Rows from block 2 of a small image super-resolution model, named by matrix and row number. Each number is 128 + 24 x the weight over its row's rms, rounded and kept within 0 to 255. All counts start at 0. Numbers have three digits each. After the name is the row's rms in percent of the matrix's.
After each channel's rows are labels from the 100 images, of 14976, where the channel reaches its highest value: "patch colour" is the nearest of a few named colours to the mean colour under the peak. Only what is clearly more common there than usual is listed. The data: capsule endoscopy frames (Kvasir-Capsule).
# conv: 3x3 conv (model.blocks.2.conv.weight, 96x96x3x3, each kernel summed), inputs 0-47

conv.9 097:144101143133141137088103111131151111114129112124127116131128150090154140130078116105144120120118114114134132106093088132108119134126120098150147
patch colour: black

conv.5 079:104115113066143093133135126145118132103142109117118112094095088137135103129108154147167105113127088132163126137176174168088103131149112106069113
patch colour: black

conv.59 109:169108132121179146142125146142129113123135118125131123120117146081111166114137093152129110080148100073089152137110163172185108123135131102141125
patch colour: black

conv.63 090:140117157141100123138151116147098094128120118155130130157117116168149098137098069051115084141110159132145154137150127168094126122129158188091126
patch colour: white

conv.86 096:165145096118122076125085185147127115164131152109129158135092102120152164136068134137123116157132081118104146092105126133125132144103104119112128
patch colour: black

conv.33 089:138094097096146119131154094174112117139140075106144135127131102116135153135076109167117101118106110111085148084068144170132123122131110087118166
patch colour: white

conv.79 077:116165126139132115130148123129130170137113143145132162186115135127109119147069108149116092136066111128130108117123129121088149113145136148126096
patch colour: white

conv.70 103:071148181096102143122099145179123102086126153134133138120102132067098102112130108116161178124159129149174146129158130095108149101136148100118156
patch colour: white

conv.20 103:126116086095133126086160129115078101152100118098112110116136119147158143138123131131151128150127123095158107155134130159159064126106108127081127
patch colour: black

conv.13 120:088139073117110157112116092142148063144148123123138069127134154140135154141113158125100128114120115181105120123123124126130129141150116136101193
patch colour: white

conv.8 099:174103131116119135129079127130092102111119142145158067082135086131089114136145136132144142147113118094158111109158139122130066147098136116091128
patch colour: black

conv.83 098:112139139149084132097081106149110134116093081103120159132096155105118116083140145111124167146141126127153124142110067076124123115099174123135095
patch colour: black

conv.36 110:097124164145102107087097147180144120117110122098088127182110147141111102142127096079147154145122109135143132123133125134077120139072109148134108
patch colour: black

conv.94 067:172133109141140149104134163132147149108137103145108147171145143114101164128128121163106122104138144127043103086082120108134158160146153112156129
patch colour: white

conv.42 125:116127121111170161126086146146124139127150138129128125100143132122095092088156182140113142153176115105126110110168138100164101132124137146139117
patch colour: black

conv.57 082:128133133116142186120169145110152101099121108163092096125125145119139151106070098133109098124138148111107108177097124165119085123107118152104120
patch colour: black

conv.74 086:135120126134116093143095140105139185136143136109135150133118105124082146132077105150117081105075160075162138131144148143127137115138145068095192
patch colour: black

conv.23 086:119146071146109122119129153118099145143089154142106106149124131117105125152122142094129109139136141120156109125119127138139153137137120089133049
patch colour: black

conv.67 081:095168125122100148128147141166114112130151091165117116097116126093114100152100050140138139141103156087136101130162128165111130126133128123097079
patch colour: black

conv.72 067:132103116133132105139121150163106144138091092129108131137144134093125163114140127132106110105169152104113120097121083109086171150097112120081121
patch colour: white

conv.39 122:183117082112113218125139122180118090116136131129115116158129123114135118144142133130161175127144154156138147130143154176142115131145147090126206
patch colour: white

conv.38 085:110123106148140116109116117156144161135118150114140138121117109087141147120082182138127107138173103150114181141050110130120167119115169136161083
patch colour: black

conv.87 080:059140096118113101067153113138134112143129095139104090123109127100149121131141168113100137083102125119147121113092136175142086159106099123116112
patch colour: white

conv.88 098:086136106090127112080121141156144135100099124124143145131107115119163127143108119128086172158151111152127087174114113140096124095090118150068133
patch colour: white

conv.43 116:098194142141137097084103140138132140133126146130096170177120171138147132133133105142132130125067159085166123138112098138120174147131112105151134
patch colour: white

conv.82 101:120110095095141108124156158134142086138134149138144075135127098170156167131133109132092076109136140149152107120087124160148122102127135089120144
patch colour: white

conv.32 095:140133078078122083102121134148108137112110125144145146155097099104129140122102102114084094110095104115140123085133128166117142134111103082072174
patch colour: white

conv.75 089:128130100126129147104131133136121112118119105141118148095126181133121166172129046109180137143134161151186148123137160125108136127128116122115150
patch colour: black

conv.61 091:168112146134143146159140131106128115111136140118128165137105139111164130133093106118151145167104123123112131103108125146101147142080099121131128
patch colour: black

conv.37 090:111141168139078115115129122136110072123122120144113114129082076130153068116155128102093158167133117121112120130112067104123135154126113145115105
patch colour: black

conv.95 092:125153119130148165131121142133125152105137141126111111127106143130106147133128135130148135145098146138140079128140150174104107127136126100123176
patch colour: white; black

conv.47 077:147120115121143110154101130129104115119121102110143129171144107119150111125131136111126118162099143153108126109150116099158120164092097132155188
patch colour: black

conv.89 111:087127087096152162116160150103122096127124106122131117084130120100093135142143160138142170115175106151107125142120131120143107129143111121120127
patch colour: black

conv.26 099:142071130109147088134168099165152114141107103072145158123145079101138120146145095113136077122102117131135115110155144173109152150116088098144077
patch colour: white

conv.45 110:137126151108066152117127085179128075113145137128129034128115140117114114105130137107141121105083120130124108092119138141144114131147135133126196
patch colour: white

conv.50 115:153148114139120118118053160172110137106141130123113149164132128117103109097135109137164124118120123132160095087150114183116101137140136121155194
patch colour: black

conv.46 092:199114149119134164129105142113110114129146147122136126149087124143131109081121143154100144117120111124113130099131089078152161169163146117128170
patch colour: black

conv.76 102:125101051104119120133138129114115154117113113138115149116121115144159112159134115129106092156125089097152116106138150143159116117085123143135114
patch colour: white

conv.52 123:105112087103162094106159125147083149137107102141128132159144092126075094138117128099117111130103107099153109159141144200136098118142136132093156
patch colour: white

conv.6 094:084164130109125127146122090164140071135157108136103130131081095107123145114114111079081137106126155148083162141072105145122124141119161119105143
patch colour: white

conv.11 093:149129124104106111111126127176138108128153130134178151175094094134180148108095098125147087118119098064128147094116143175115133130135099090115198
patch colour: black

conv.73 085:137116091135136157101118123141109137109127116083136143062141097150173163170130108126144099139110121160215137144152139189135140106093097124096174
patch colour: black

conv.21 086:172133137134084135114076123125145116137128154136118102138126103066120116159149131122167089113149111120168103128147111187128104124149148095131170
patch colour: black

conv.85 125:044156102109123138081152071121127091135095097118127125136132157156117173145091086123123127099106146137096117122087120134092148161110092140095103
patch colour: white

conv.71 081:123124143117143141128097121121125127135163143141121104153089095146167113165086067094157074134126114135122085125132162144099061094121089106116106
patch colour: white

conv.18 095:105129102118148118141119101116138096116125139126117115132082155144150124116084135128093122111106110135093117132121146151073112103148127086106112
patch colour: black

conv.14 077:140126131104129157156142135145154131122140121134161144122109141129068155105136121115156092100078097106140126108128149146141153096155161110118134
patch colour: black

conv.54 105:102146102096138135158122147205119120133139099119130133134133091117150134147145148140124142124144111194135135080163124179127141131116145124104125
patch colour: black

conv.2 085:136106118119146144153147135120095126156164144134148099119143092144112112156167119148126124126117111140155096133165163115125055111144152146125078
patch colour: black

conv.62 154:119172089113120157128119135204102135157141100135138106148153142099133133102121130124165211133119131095135141137108101235119113093153156125131142
patch colour: black

conv.55 090:144115130112149126135155156122082081120107112104152119093153127120135116158152120106110140153140155131075157070125102144119073126130116115080145
patch colour: white

conv.24 103:132139109080116131127153133174130066131136141129117114086138124150157131123132155125066129151177111127052133122156164157162135125122135105107068
patch colour: black

conv.66 092:142143128128147122145137177120155104150116165134091128158120124103132108098119074121124110089083136113118170121080133131114144080139125104125102
patch colour: black

conv.34 083:094138151098121138135094108102160129141109076129129116135092148082110109118120143113111149169118119145137098163133147113068130169104138142094137
patch colour: black

conv.53 108:125121130102137127127142151108108135125099128116152149163131144132118109112039133147145147094123127136145167173119142115110169122129100131075180
patch colour: white

conv.1 129:110152107133153141164084210113132163139125169133147156146145115089151114163121129154148125123150123073138111130139120127134132176136132138128140
patch colour: black

conv.40 095:079157148128123138091089162185146134122147139129118108164141102113101090135092117120104126143111135142118110134121157141107145116140168163097081
patch colour: white

conv.10 103:145125114192139126097168125131119133121132121127165152129144125145130110120163124128119112136123163125105121075101063127121126105123155140218140
patch colour: white

conv.77 111:097083138095131142125153118084109149128113127144146148144111089165063115087129152133143149115134141144157124195135134127131132094141186119103103
patch colour: black

conv.7 120:129147168140153134138126136171092125134122108120144097091134136112138118102117094123173131145139142082096123151129145159139092086147152129131051
patch colour: black

conv.56 103:171091153101138179152076166119131127132124170154135113129131145106116123148056095132172134127147139070117146141114148167118109115148133130116161
patch colour: white

conv.90 077:159124149127155092152148170162153132110091122106095145072075133135114099176171075132101117129149117110150138103119131148112159161090122146133177
patch colour: black

conv.93 082:164140128083125118134122110175129126133120144099159099087100120110146148136077112166183104118119162115156144094159136167119134137150172148092166
patch colour: black