A small image super-resolution model, trained from scratch.
Training: adamw at rate 0.0036, batches of 128.
Rows from block 5, named by matrix and row number. Each number is 200 + 30 x the weight over its row's rms, rounded and kept within 0 to 999. All counts start at 0.
# conv: 3x3 conv (model.blocks.5.conv.weight, 96x96x3x3), inputs 90-95, a 3x3 kernel for each
conv.0,228,228,224,239,220,224,239,203,200,194,190,195,188,210,195,173,209,233,212,208,180,211,217,219,207,207,213,182,187,197,173,167,208,207,158,191,237,216,198,179,213,207,192,196,234,189,173,200,191,162,172,237,215,194
conv.1,208,190,209,173,184,223,146,155,190,228,205,195,221,198,198,206,203,204,177,180,163,192,189,166,189,201,208,202,200,221,231,232,228,200,212,234,203,206,188,196,204,162,112,150,111,209,220,200,236,224,178,216,181,161
conv.2,173,164,146,200,214,201,139,172,155,178,225,216,214,225,207,242,237,233,233,215,205,240,251,213,197,209,195,198,176,179,229,228,197,249,219,190,108,114,134,225,192,226,188,181,203,175,226,197,200,216,183,180,226,203
conv.3,234,191,201,204,204,166,165,180,151,217,228,207,190,226,236,186,166,193,192,169,132,161,145,143,229,220,190,205,202,206,127,167,195,205,213,208,169,186,179,178,198,193,200,203,189,190,234,217,218,242,203,188,209,176
conv.4,184,191,198,189,239,224,145,221,181,195,183,131,205,214,200,181,186,190,232,224,206,227,228,224,206,210,218,209,172,205,232,206,250,227,220,241,211,189,151,163,181,175,166,171,164,189,221,224,227,212,207,185,210,212
conv.5,214,228,175,207,194,164,210,223,216,236,233,230,213,209,188,198,199,168,185,167,168,240,240,225,231,233,194,262,239,163,233,227,150,189,186,74,183,190,174,210,205,168,235,228,179,185,138,166,228,160,199,299,226,239
conv.6,204,180,114,202,224,221,216,194,181,177,168,162,203,194,200,206,224,218,189,204,206,187,199,192,225,220,200,169,169,147,240,200,149,186,173,178,126,203,147,228,243,214,189,210,186,255,263,232,160,195,136,202,229,222
conv.7,227,194,204,209,182,205,192,176,187,110,189,222,104,205,215,130,197,187,212,200,184,239,224,227,206,198,202,202,198,235,183,187,239,169,184,248,170,182,211,183,189,219,193,197,191,187,219,182,180,238,225,103,190,176
conv.8,186,234,216,156,203,208,144,190,201,214,172,202,228,188,199,236,229,186,203,213,211,253,248,229,238,226,217,212,220,167,172,211,201,202,180,173,236,225,266,227,206,222,207,199,196,169,176,151,203,218,220,186,245,207
conv.9,245,229,205,208,213,249,233,226,224,173,167,187,185,193,199,149,162,157,181,173,176,214,185,166,228,260,265,230,225,218,175,217,177,229,218,165,199,146,144,217,159,117,204,193,203,168,136,165,221,211,195,231,236,195
conv.10,207,209,179,189,211,196,217,241,234,227,241,193,214,214,209,204,188,179,176,216,194,140,169,180,201,198,168,184,193,143,191,174,191,132,148,215,226,212,197,217,197,215,179,196,200,175,225,155,207,250,198,174,233,174
conv.11,220,207,222,175,207,210,120,172,203,209,226,229,201,204,210,222,196,223,194,207,211,200,217,232,196,209,214,189,180,172,183,176,184,250,204,212,212,217,194,252,231,233,237,191,193,155,156,195,195,199,209,162,119,166
conv.12,236,202,199,210,180,155,241,215,207,161,201,236,110,176,222,120,155,178,200,165,164,213,192,203,228,218,217,179,162,137,174,180,158,235,234,215,221,241,230,180,186,188,206,196,207,191,158,186,198,207,199,193,174,165
conv.13,236,251,227,218,236,250,157,184,195,156,154,175,117,119,162,152,169,181,204,222,220,213,224,212,182,193,185,190,252,210,181,195,138,211,199,199,164,164,179,157,158,169,203,211,171,195,199,185,199,200,203,184,208,177
conv.14,168,209,201,114,152,180,111,141,197,149,209,208,210,199,194,190,184,150,188,199,221,111,123,132,156,154,145,158,187,181,281,200,201,199,205,192,166,183,213,171,187,202,98,116,141,179,193,209,232,264,214,216,197,159
conv.15,176,220,203,216,247,243,179,209,185,207,136,211,233,151,167,224,205,186,175,149,206,243,201,233,186,145,196,205,209,156,211,225,129,156,217,212,171,194,182,178,222,190,156,206,193,197,168,198,232,151,219,223,183,210
conv.16,199,203,229,181,209,232,194,201,164,192,183,212,201,193,187,223,218,188,133,182,202,158,191,205,135,195,189,189,241,215,200,222,243,214,204,239,206,191,203,195,184,193,177,162,194,282,202,143,238,189,160,210,212,226
conv.17,214,155,152,201,167,185,160,180,230,217,209,203,217,187,165,239,202,190,227,220,226,230,220,189,206,227,164,147,149,208,197,172,201,201,197,219,128,178,155,155,208,174,173,202,163,167,141,155,214,184,176,221,172,148
conv.18,200,202,173,203,211,173,189,205,199,201,230,232,187,210,207,179,198,185,159,196,187,199,247,221,179,165,127,249,249,210,260,241,218,223,230,209,211,193,203,221,190,211,211,192,210,174,188,166,215,197,145,220,197,168
conv.19,127,145,113,189,202,167,143,198,164,210,185,170,208,208,213,221,215,209,205,200,206,204,183,155,197,199,187,172,209,205,212,225,211,160,200,189,117,181,177,193,233,240,227,257,255,212,228,256,199,169,175,133,141,187
conv.20,192,221,224,172,192,186,203,213,210,206,153,211,197,202,209,195,193,176,223,220,202,211,208,190,228,219,203,223,194,208,195,201,229,210,163,193,179,223,190,201,211,209,211,195,204,232,223,194,174,199,196,185,216,176
conv.21,180,203,215,173,183,197,162,194,164,149,192,129,139,159,144,186,203,201,128,170,209,179,173,178,220,223,219,206,241,175,170,205,191,172,215,236,165,193,157,174,164,182,184,200,199,168,240,209,142,166,166,153,187,213
conv.22,254,212,166,308,246,220,279,228,214,240,276,226,199,286,183,182,238,207,236,202,183,211,175,234,219,199,209,235,260,271,205,265,191,191,272,244,208,237,227,194,232,229,163,196,203,199,235,179,221,176,132,213,199,158
conv.23,194,217,224,172,189,191,165,221,200,201,214,221,215,212,229,159,192,223,159,168,196,194,222,232,166,177,176,244,213,207,202,200,193,190,122,178,120,220,172,154,192,196,145,177,239,222,197,195,187,215,189,125,202,272
conv.24,210,208,158,196,212,169,203,183,136,201,219,224,201,201,169,209,206,202,186,210,174,183,187,182,186,139,78,234,235,200,238,264,177,188,219,239,191,183,183,180,169,155,219,182,172,241,205,197,183,134,187,246,189,204
conv.25,235,203,183,234,214,230,228,199,188,218,184,145,216,152,132,237,211,184,221,152,159,220,200,191,143,143,187,219,176,192,164,173,170,220,230,207,223,205,191,198,183,210,175,193,214,218,169,179,215,198,183,238,241,228
conv.26,167,189,218,185,190,199,198,188,178,207,195,222,220,225,217,238,236,202,150,167,193,184,183,205,189,169,193,206,178,197,236,231,239,208,181,143,186,196,207,226,227,212,214,219,203,190,175,151,188,191,193,153,204,227
conv.27,168,186,179,189,174,157,169,188,171,139,175,199,167,189,156,211,175,127,186,194,195,253,214,179,323,311,225,197,174,137,186,233,183,213,208,219,197,199,216,221,199,215,232,180,198,170,178,198,192,202,201,228,251,190
conv.28,243,215,189,211,207,193,162,179,192,150,184,180,151,183,201,160,201,206,203,184,189,210,209,191,195,187,213,177,215,257,204,167,199,176,177,233,182,198,229,185,192,204,195,208,201,181,172,217,247,157,194,267,219,165
conv.29,188,193,214,210,194,170,185,191,146,240,193,209,224,246,232,193,210,220,239,214,220,181,153,211,194,197,237,187,202,183,171,214,172,149,175,142,226,214,197,203,216,209,189,226,221,141,230,188,174,232,215,100,201,202
conv.30,184,176,209,196,184,206,242,187,218,184,192,188,195,170,228,160,150,163,152,170,209,183,188,203,186,198,210,221,224,226,211,193,213,205,183,228,220,236,217,220,214,201,203,203,199,202,185,212,257,250,228,182,173,188
conv.31,217,254,306,161,195,257,187,182,206,147,154,238,162,182,211,114,166,164,180,168,158,149,158,170,215,238,204,174,161,199,243,214,266,140,190,189,183,163,187,177,198,175,188,195,174,182,169,204,228,194,257,204,186,210
conv.32,135,152,177,182,188,231,224,188,204,190,171,161,178,176,155,182,175,123,160,160,165,192,169,204,205,200,201,216,158,184,226,213,195,242,214,149,187,147,194,217,193,204,174,184,211,222,234,183,234,219,228,181,196,195
conv.33,179,210,229,227,206,179,231,190,186,172,206,200,202,218,183,165,204,207,236,203,188,166,173,213,180,193,207,221,220,215,236,211,197,195,215,235,216,189,175,228,204,181,226,214,208,175,182,186,173,179,200,227,207,185
conv.34,232,230,205,258,236,223,231,213,217,201,212,184,193,194,177,160,164,205,191,180,166,169,184,209,125,158,193,192,182,151,197,184,193,199,190,229,178,186,169,194,198,228,177,138,142,217,186,222,233,243,262,147,224,279
conv.35,236,208,173,186,161,157,242,183,175,217,213,215,170,232,195,193,204,205,193,221,204,195,197,244,200,208,227,180,184,207,211,212,115,179,191,124,205,210,254,202,227,256,200,200,228,217,209,192,225,234,245,207,235,224
conv.36,218,207,177,155,186,162,140,184,162,167,170,177,232,171,152,218,174,166,222,199,209,164,197,214,187,217,266,233,134,209,238,154,181,183,141,170,236,219,217,256,203,174,196,171,153,138,188,226,201,247,226,157,174,216
conv.37,195,183,196,138,165,187,140,185,207,175,187,149,191,201,200,213,203,194,198,185,170,216,205,195,198,198,192,196,177,163,197,192,202,172,181,189,231,236,219,215,206,199,181,174,178,207,224,238,192,195,233,151,159,188
conv.38,217,207,192,169,166,167,135,163,162,246,246,225,211,219,217,203,209,220,179,213,222,242,252,210,175,196,206,246,165,137,193,170,185,191,199,236,241,224,251,182,198,220,217,240,248,178,180,145,207,230,202,163,172,171
conv.39,205,227,213,219,219,216,205,216,212,173,190,206,202,227,253,184,190,215,215,230,229,215,186,204,223,221,234,188,196,160,234,237,239,204,167,184,158,155,113,222,188,189,209,195,174,202,205,245,171,217,248,182,242,253
conv.40,139,185,217,220,206,176,240,195,153,185,216,185,185,229,189,190,258,252,210,185,175,161,194,188,201,224,220,215,202,190,166,193,180,202,180,185,191,215,228,179,193,175,162,192,177,244,251,181,162,220,182,209,256,216
conv.41,203,207,189,175,196,158,211,208,170,161,177,216,205,192,193,184,162,157,213,212,187,198,216,199,166,174,160,225,208,231,272,212,191,236,199,160,171,196,171,198,190,189,153,132,127,174,214,173,161,191,223,183,152,186
conv.42,234,210,241,253,229,235,267,237,243,182,183,182,160,171,204,168,157,164,251,290,250,212,205,149,125,164,175,220,223,262,192,176,181,200,256,278,196,226,217,180,215,209,217,225,174,219,204,190,225,194,153,240,187,202
conv.43,175,153,170,205,212,227,241,205,224,225,208,223,193,170,192,230,186,134,208,217,211,182,178,184,187,181,191,177,222,207,179,180,195,231,210,195,206,219,233,203,215,202,173,172,133,231,223,183,205,208,178,184,188,183
conv.44,186,170,187,221,226,226,187,185,230,205,170,175,156,159,174,222,200,152,182,184,184,186,169,139,202,202,193,186,196,229,173,224,249,154,201,225,254,217,225,226,210,194,196,189,165,229,216,194,187,236,209,244,264,170
conv.45,183,195,218,194,196,209,181,205,196,187,229,233,149,225,204,217,211,184,195,245,212,204,218,225,183,169,175,195,237,225,192,232,171,244,205,162,157,206,232,163,209,215,227,204,184,255,258,262,163,215,219,227,239,204
conv.46,137,197,181,148,185,201,165,162,138,180,197,216,233,209,197,221,235,213,204,242,241,207,221,216,200,215,189,151,154,160,259,186,204,159,166,234,242,225,232,249,240,226,222,215,210,204,206,212,171,197,212,184,236,236
conv.47,193,171,187,191,171,188,222,181,204,218,178,136,198,186,161,160,200,174,165,208,203,145,200,241,155,220,223,187,231,187,175,176,215,153,215,157,206,185,229,214,230,199,183,207,176,224,194,111,207,216,206,205,206,164
conv.48,124,155,162,188,191,194,164,199,225,180,157,188,163,170,188,204,195,194,199,235,208,218,216,222,174,197,192,126,185,169,166,167,245,209,163,180,158,200,200,189,210,188,208,191,169,215,209,209,225,162,149,226,212,192
conv.49,200,217,227,201,189,201,241,243,232,179,162,180,170,179,159,184,193,175,161,191,199,195,200,209,189,186,187,183,186,180,217,206,200,242,242,210,209,196,163,178,204,158,205,198,198,197,166,142,253,203,204,230,191,131
conv.50,289,229,231,300,232,220,232,194,218,199,219,213,198,235,222,166,168,202,183,178,207,109,61,124,147,161,195,166,168,205,173,229,241,156,171,201,212,209,182,227,188,185,273,217,198,177,178,182,197,231,175,199,225,192
conv.51,222,214,145,197,184,111,214,189,134,197,183,182,197,218,200,237,269,241,226,239,175,262,315,270,130,124,117,186,159,228,149,125,200,179,188,181,254,245,214,281,280,232,233,217,204,214,221,219,140,182,176,242,220,186
conv.52,136,218,245,136,161,186,161,143,144,224,174,236,204,167,178,212,175,162,183,162,170,180,194,229,218,224,189,211,190,256,197,183,200,176,178,218,164,170,194,138,218,196,171,206,220,180,187,171,142,153,174,202,213,163
conv.53,197,239,217,188,192,183,226,252,260,236,232,219,192,197,204,209,226,203,193,197,167,238,265,235,148,171,159,204,203,214,203,168,198,234,177,159,220,212,215,187,189,194,203,194,184,206,230,223,210,187,177,244,200,164
conv.54,271,206,240,222,184,217,239,193,225,189,190,205,192,199,209,199,220,215,159,175,223,217,194,233,237,161,211,235,213,221,202,187,207,190,217,208,170,202,194,201,202,197,221,180,174,222,221,203,218,217,226,206,201,215
conv.55,212,207,202,199,208,184,154,202,198,229,246,176,160,216,208,197,190,221,171,225,230,166,223,223,188,159,141,242,225,198,171,172,254,177,101,160,148,224,222,178,198,238,179,176,203,225,225,202,210,251,176,211,220,171
conv.56,189,208,164,188,229,201,199,193,212,201,206,234,222,184,205,246,198,192,205,189,175,192,187,183,240,240,227,196,190,241,223,214,223,190,237,247,201,168,180,223,177,129,209,155,130,201,189,235,196,205,234,201,200,190
conv.57,226,178,195,177,168,172,221,195,204,196,206,162,194,181,169,165,197,142,197,230,151,219,198,168,218,199,193,253,233,206,210,222,163,136,243,171,220,222,191,203,212,189,217,219,211,183,237,206,242,189,190,202,182,199
conv.58,223,224,210,243,238,239,188,174,168,206,229,232,180,198,196,210,196,174,213,197,159,183,183,166,204,196,198,204,198,176,205,248,223,219,215,201,165,173,169,195,163,193,157,154,179,201,213,187,214,196,174,198,188,161
conv.59,239,249,247,222,215,212,188,220,220,226,200,238,173,216,231,211,198,192,184,203,197,197,172,182,206,214,192,197,176,178,149,207,220,181,184,191,216,246,195,179,193,174,186,171,162,220,213,184,196,216,234,184,247,241
conv.60,214,200,185,181,205,201,187,200,186,224,212,191,203,188,179,215,200,187,218,203,171,218,192,164,211,199,172,253,212,204,213,223,235,167,176,243,208,196,191,212,190,167,207,208,184,193,208,247,189,173,204,202,214,238
conv.61,197,204,148,190,188,115,170,161,115,216,214,192,207,185,190,203,184,178,155,167,203,193,180,190,199,173,216,186,188,219,178,196,211,202,261,254,205,187,188,197,196,206,181,172,194,241,235,207,221,209,203,236,219,203
conv.62,158,188,195,186,227,210,188,196,192,201,221,234,219,216,226,230,214,204,198,204,202,201,211,194,161,159,145,189,227,218,158,210,225,183,190,172,194,218,229,214,212,209,219,214,226,240,229,208,189,192,206,199,195,233
conv.63,172,199,230,205,192,207,222,180,200,188,191,217,188,179,177,186,170,175,202,208,208,204,198,219,217,204,203,218,192,191,177,196,233,158,184,223,227,218,280,187,196,223,189,193,217,177,184,215,155,234,228,137,173,160
conv.64,176,228,288,145,196,246,199,232,283,206,191,219,208,201,247,206,192,220,208,226,211,206,201,207,165,165,202,225,139,192,224,225,237,201,194,138,180,168,196,178,193,216,161,160,183,245,232,248,194,200,181,182,159,207
conv.65,198,183,158,160,184,156,159,142,117,210,197,192,208,200,172,232,193,178,194,193,172,217,207,197,217,220,205,253,237,205,226,195,216,187,171,222,197,198,220,184,212,204,237,240,205,205,142,183,167,161,228,216,189,225
conv.66,216,233,288,201,220,252,187,220,232,177,195,218,169,201,187,192,194,201,180,203,204,110,143,125,192,290,263,174,211,185,212,270,153,180,200,168,201,165,212,173,156,205,193,166,192,224,222,221,225,213,197,217,219,216
conv.67,172,164,179,246,223,223,232,191,215,194,184,133,183,194,190,212,209,210,219,235,210,201,231,226,162,187,208,200,228,250,207,220,240,196,187,175,153,175,169,191,183,184,224,217,214,186,180,226,206,221,258,181,190,241
conv.68,165,182,205,156,208,225,122,174,205,220,199,213,171,222,206,181,182,200,223,231,238,201,185,210,292,332,312,192,199,229,190,216,152,201,225,174,183,227,231,158,201,206,214,205,208,184,203,209,177,214,206,152,204,200
conv.69,231,213,179,206,228,212,148,205,179,152,198,149,197,191,211,205,180,164,226,226,209,154,134,131,228,220,228,203,175,147,227,189,231,208,205,197,212,233,226,194,189,193,191,203,194,185,221,201,241,233,203,131,124,121
conv.70,219,200,169,206,183,147,174,185,191,210,270,230,208,245,189,219,193,208,131,144,155,128,123,137,166,168,135,149,208,180,188,218,164,218,235,285,195,184,202,173,157,191,204,179,191,154,191,203,184,252,203,183,237,194
conv.71,202,220,184,214,193,182,216,221,182,232,245,234,219,200,221,215,190,222,193,172,196,207,212,202,207,219,224,234,282,177,197,228,218,266,205,212,203,178,182,205,205,221,186,221,217,148,153,193,165,221,228,135,203,231
conv.72,142,200,201,183,223,212,200,215,215,107,135,179,150,166,200,196,204,182,160,164,184,182,187,182,228,233,218,215,202,175,166,180,188,198,177,158,181,187,164,208,212,206,188,207,217,166,197,189,175,196,192,168,191,192
conv.73,201,207,207,147,162,176,189,183,226,249,232,225,244,217,226,220,204,213,174,178,183,195,208,216,219,226,213,175,189,237,193,222,226,201,232,224,191,177,202,155,149,145,213,220,226,171,210,173,198,233,194,180,198,181
conv.74,177,208,232,155,202,243,160,182,175,239,216,203,234,203,186,204,204,180,206,196,214,223,201,185,178,198,185,233,205,209,209,208,200,157,224,232,175,184,194,207,238,222,204,218,202,185,182,178,208,200,170,246,188,163
conv.75,224,223,187,181,205,206,172,190,221,213,194,221,243,234,220,236,217,212,193,237,225,185,202,193,189,204,223,203,191,167,205,195,201,215,209,221,185,192,205,141,180,163,102,138,134,204,216,186,169,204,185,213,187,183
conv.76,208,232,207,198,191,181,186,198,213,168,146,145,180,164,207,183,163,154,212,214,216,218,210,210,149,143,177,198,217,191,189,214,249,188,220,169,196,205,202,195,200,178,251,250,227,225,213,171,192,203,189,274,248,230
conv.77,209,224,221,178,169,202,207,206,235,157,184,192,199,226,212,155,202,208,201,199,219,203,195,229,203,200,242,189,220,172,188,201,164,215,231,191,203,192,172,202,187,187,226,176,155,199,195,211,193,199,212,169,147,168
conv.78,193,268,236,205,245,208,208,215,189,211,196,242,187,182,167,216,197,138,214,200,159,209,127,100,227,133,145,243,206,195,200,207,170,180,239,160,173,151,144,183,177,174,166,178,215,208,242,195,201,202,186,205,201,179
conv.79,164,190,186,202,203,182,204,189,179,139,189,181,208,178,177,222,204,193,195,180,174,168,180,147,165,195,214,220,247,252,235,222,194,189,208,172,198,190,208,215,171,171,184,156,182,239,212,206,230,222,223,201,198,204
conv.80,152,206,235,193,228,242,219,221,213,113,107,152,167,158,162,191,200,201,169,178,183,194,209,211,177,214,167,185,223,195,206,178,225,195,177,259,96,55,132,198,171,205,238,230,248,192,170,207,198,167,194,256,237,231
conv.81,184,148,181,133,135,179,165,112,148,220,159,191,200,189,231,219,193,180,218,233,208,208,192,199,172,195,213,229,228,183,193,208,228,219,211,221,211,222,260,217,195,237,192,199,202,202,197,210,205,200,247,134,127,182
conv.82,191,197,201,221,204,230,201,186,201,288,225,219,259,168,151,209,214,201,182,178,163,188,223,231,180,199,215,235,210,168,186,177,176,262,191,203,226,219,179,192,231,221,194,223,213,186,219,189,178,186,202,197,209,239
conv.83,171,214,211,159,193,188,177,215,228,176,226,232,215,216,208,206,205,181,212,213,212,213,222,231,194,211,217,200,183,157,197,205,194,262,254,189,205,201,172,195,182,168,236,222,177,194,146,203,146,191,218,133,171,183
conv.84,171,191,218,252,216,226,189,190,200,197,198,247,193,179,206,216,227,213,238,203,191,227,208,192,233,202,211,182,152,217,161,145,248,188,179,192,190,231,244,212,224,214,212,237,236,218,193,174,218,214,258,220,217,213
conv.85,202,216,234,198,207,230,228,197,177,213,209,265,230,216,230,227,235,199,246,224,189,248,222,201,176,186,154,203,207,249,169,217,165,173,223,201,259,227,263,216,207,199,214,223,192,229,205,192,252,141,215,268,193,208
conv.86,177,133,180,161,147,173,227,221,176,226,201,154,181,150,140,176,169,192,150,213,185,198,211,178,182,213,209,198,263,251,170,169,188,200,205,227,171,183,220,190,203,234,210,209,213,155,140,210,218,186,215,145,134,157
conv.87,210,220,225,217,239,239,215,221,223,224,229,233,213,202,207,219,198,229,210,210,200,188,178,183,208,203,224,195,168,152,232,246,237,247,237,177,210,219,238,205,206,210,126,126,112,220,235,192,215,223,173,288,275,217
conv.88,205,184,194,252,212,184,223,245,225,206,254,218,179,224,232,207,218,238,192,167,169,215,255,226,184,185,192,174,193,219,227,163,168,293,214,169,245,214,200,189,174,204,197,197,207,167,158,163,208,230,213,162,224,243
conv.89,165,158,178,205,194,239,175,176,189,198,179,212,192,180,188,209,204,190,179,181,180,221,215,218,202,182,188,170,181,204,180,198,196,211,208,247,91,125,114,148,164,148,201,207,213,207,203,177,222,194,192,216,200,190
conv.90,198,246,220,207,248,226,206,222,228,169,238,243,185,178,161,193,209,196,221,207,207,207,229,207,227,250,234,157,263,268,237,220,167,202,177,147,201,173,179,233,190,154,262,225,182,196,188,211,192,195,213,227,217,253
conv.91,184,149,195,203,226,257,253,305,283,240,235,237,238,317,379,181,197,258,321,443,328,190,189,180,195,215,216,216,206,188,213,217,231,199,170,173,250,286,253,201,207,224,213,214,196,263,264,230,201,163,126,200,194,203
conv.92,164,190,213,171,175,185,144,189,179,244,208,129,205,199,169,225,222,232,173,162,165,210,191,207,207,206,204,254,215,182,217,191,195,228,219,224,211,223,193,183,240,222,179,232,240,125,190,218,181,197,212,199,210,219
conv.93,219,251,208,187,203,190,92,103,191,207,271,229,203,209,195,224,214,216,135,157,183,148,177,154,186,219,184,225,285,230,244,144,173,211,191,216,227,217,200,243,198,189,213,185,171,129,195,222,211,222,188,204,186,166
conv.94,203,178,173,216,222,197,212,231,225,253,226,172,199,228,189,206,223,222,192,204,233,201,186,197,217,224,198,216,217,201,201,176,174,187,228,203,218,226,235,188,234,257,185,184,214,208,180,155,208,217,182,200,234,164
conv.95,150,147,160,127,136,211,207,181,215,267,227,222,338,254,229,276,257,192,194,214,201,186,184,171,226,269,291,216,236,185,239,237,203,160,199,167,216,221,221,218,274,255,202,275,248,180,197,217,221,238,220,220,217,192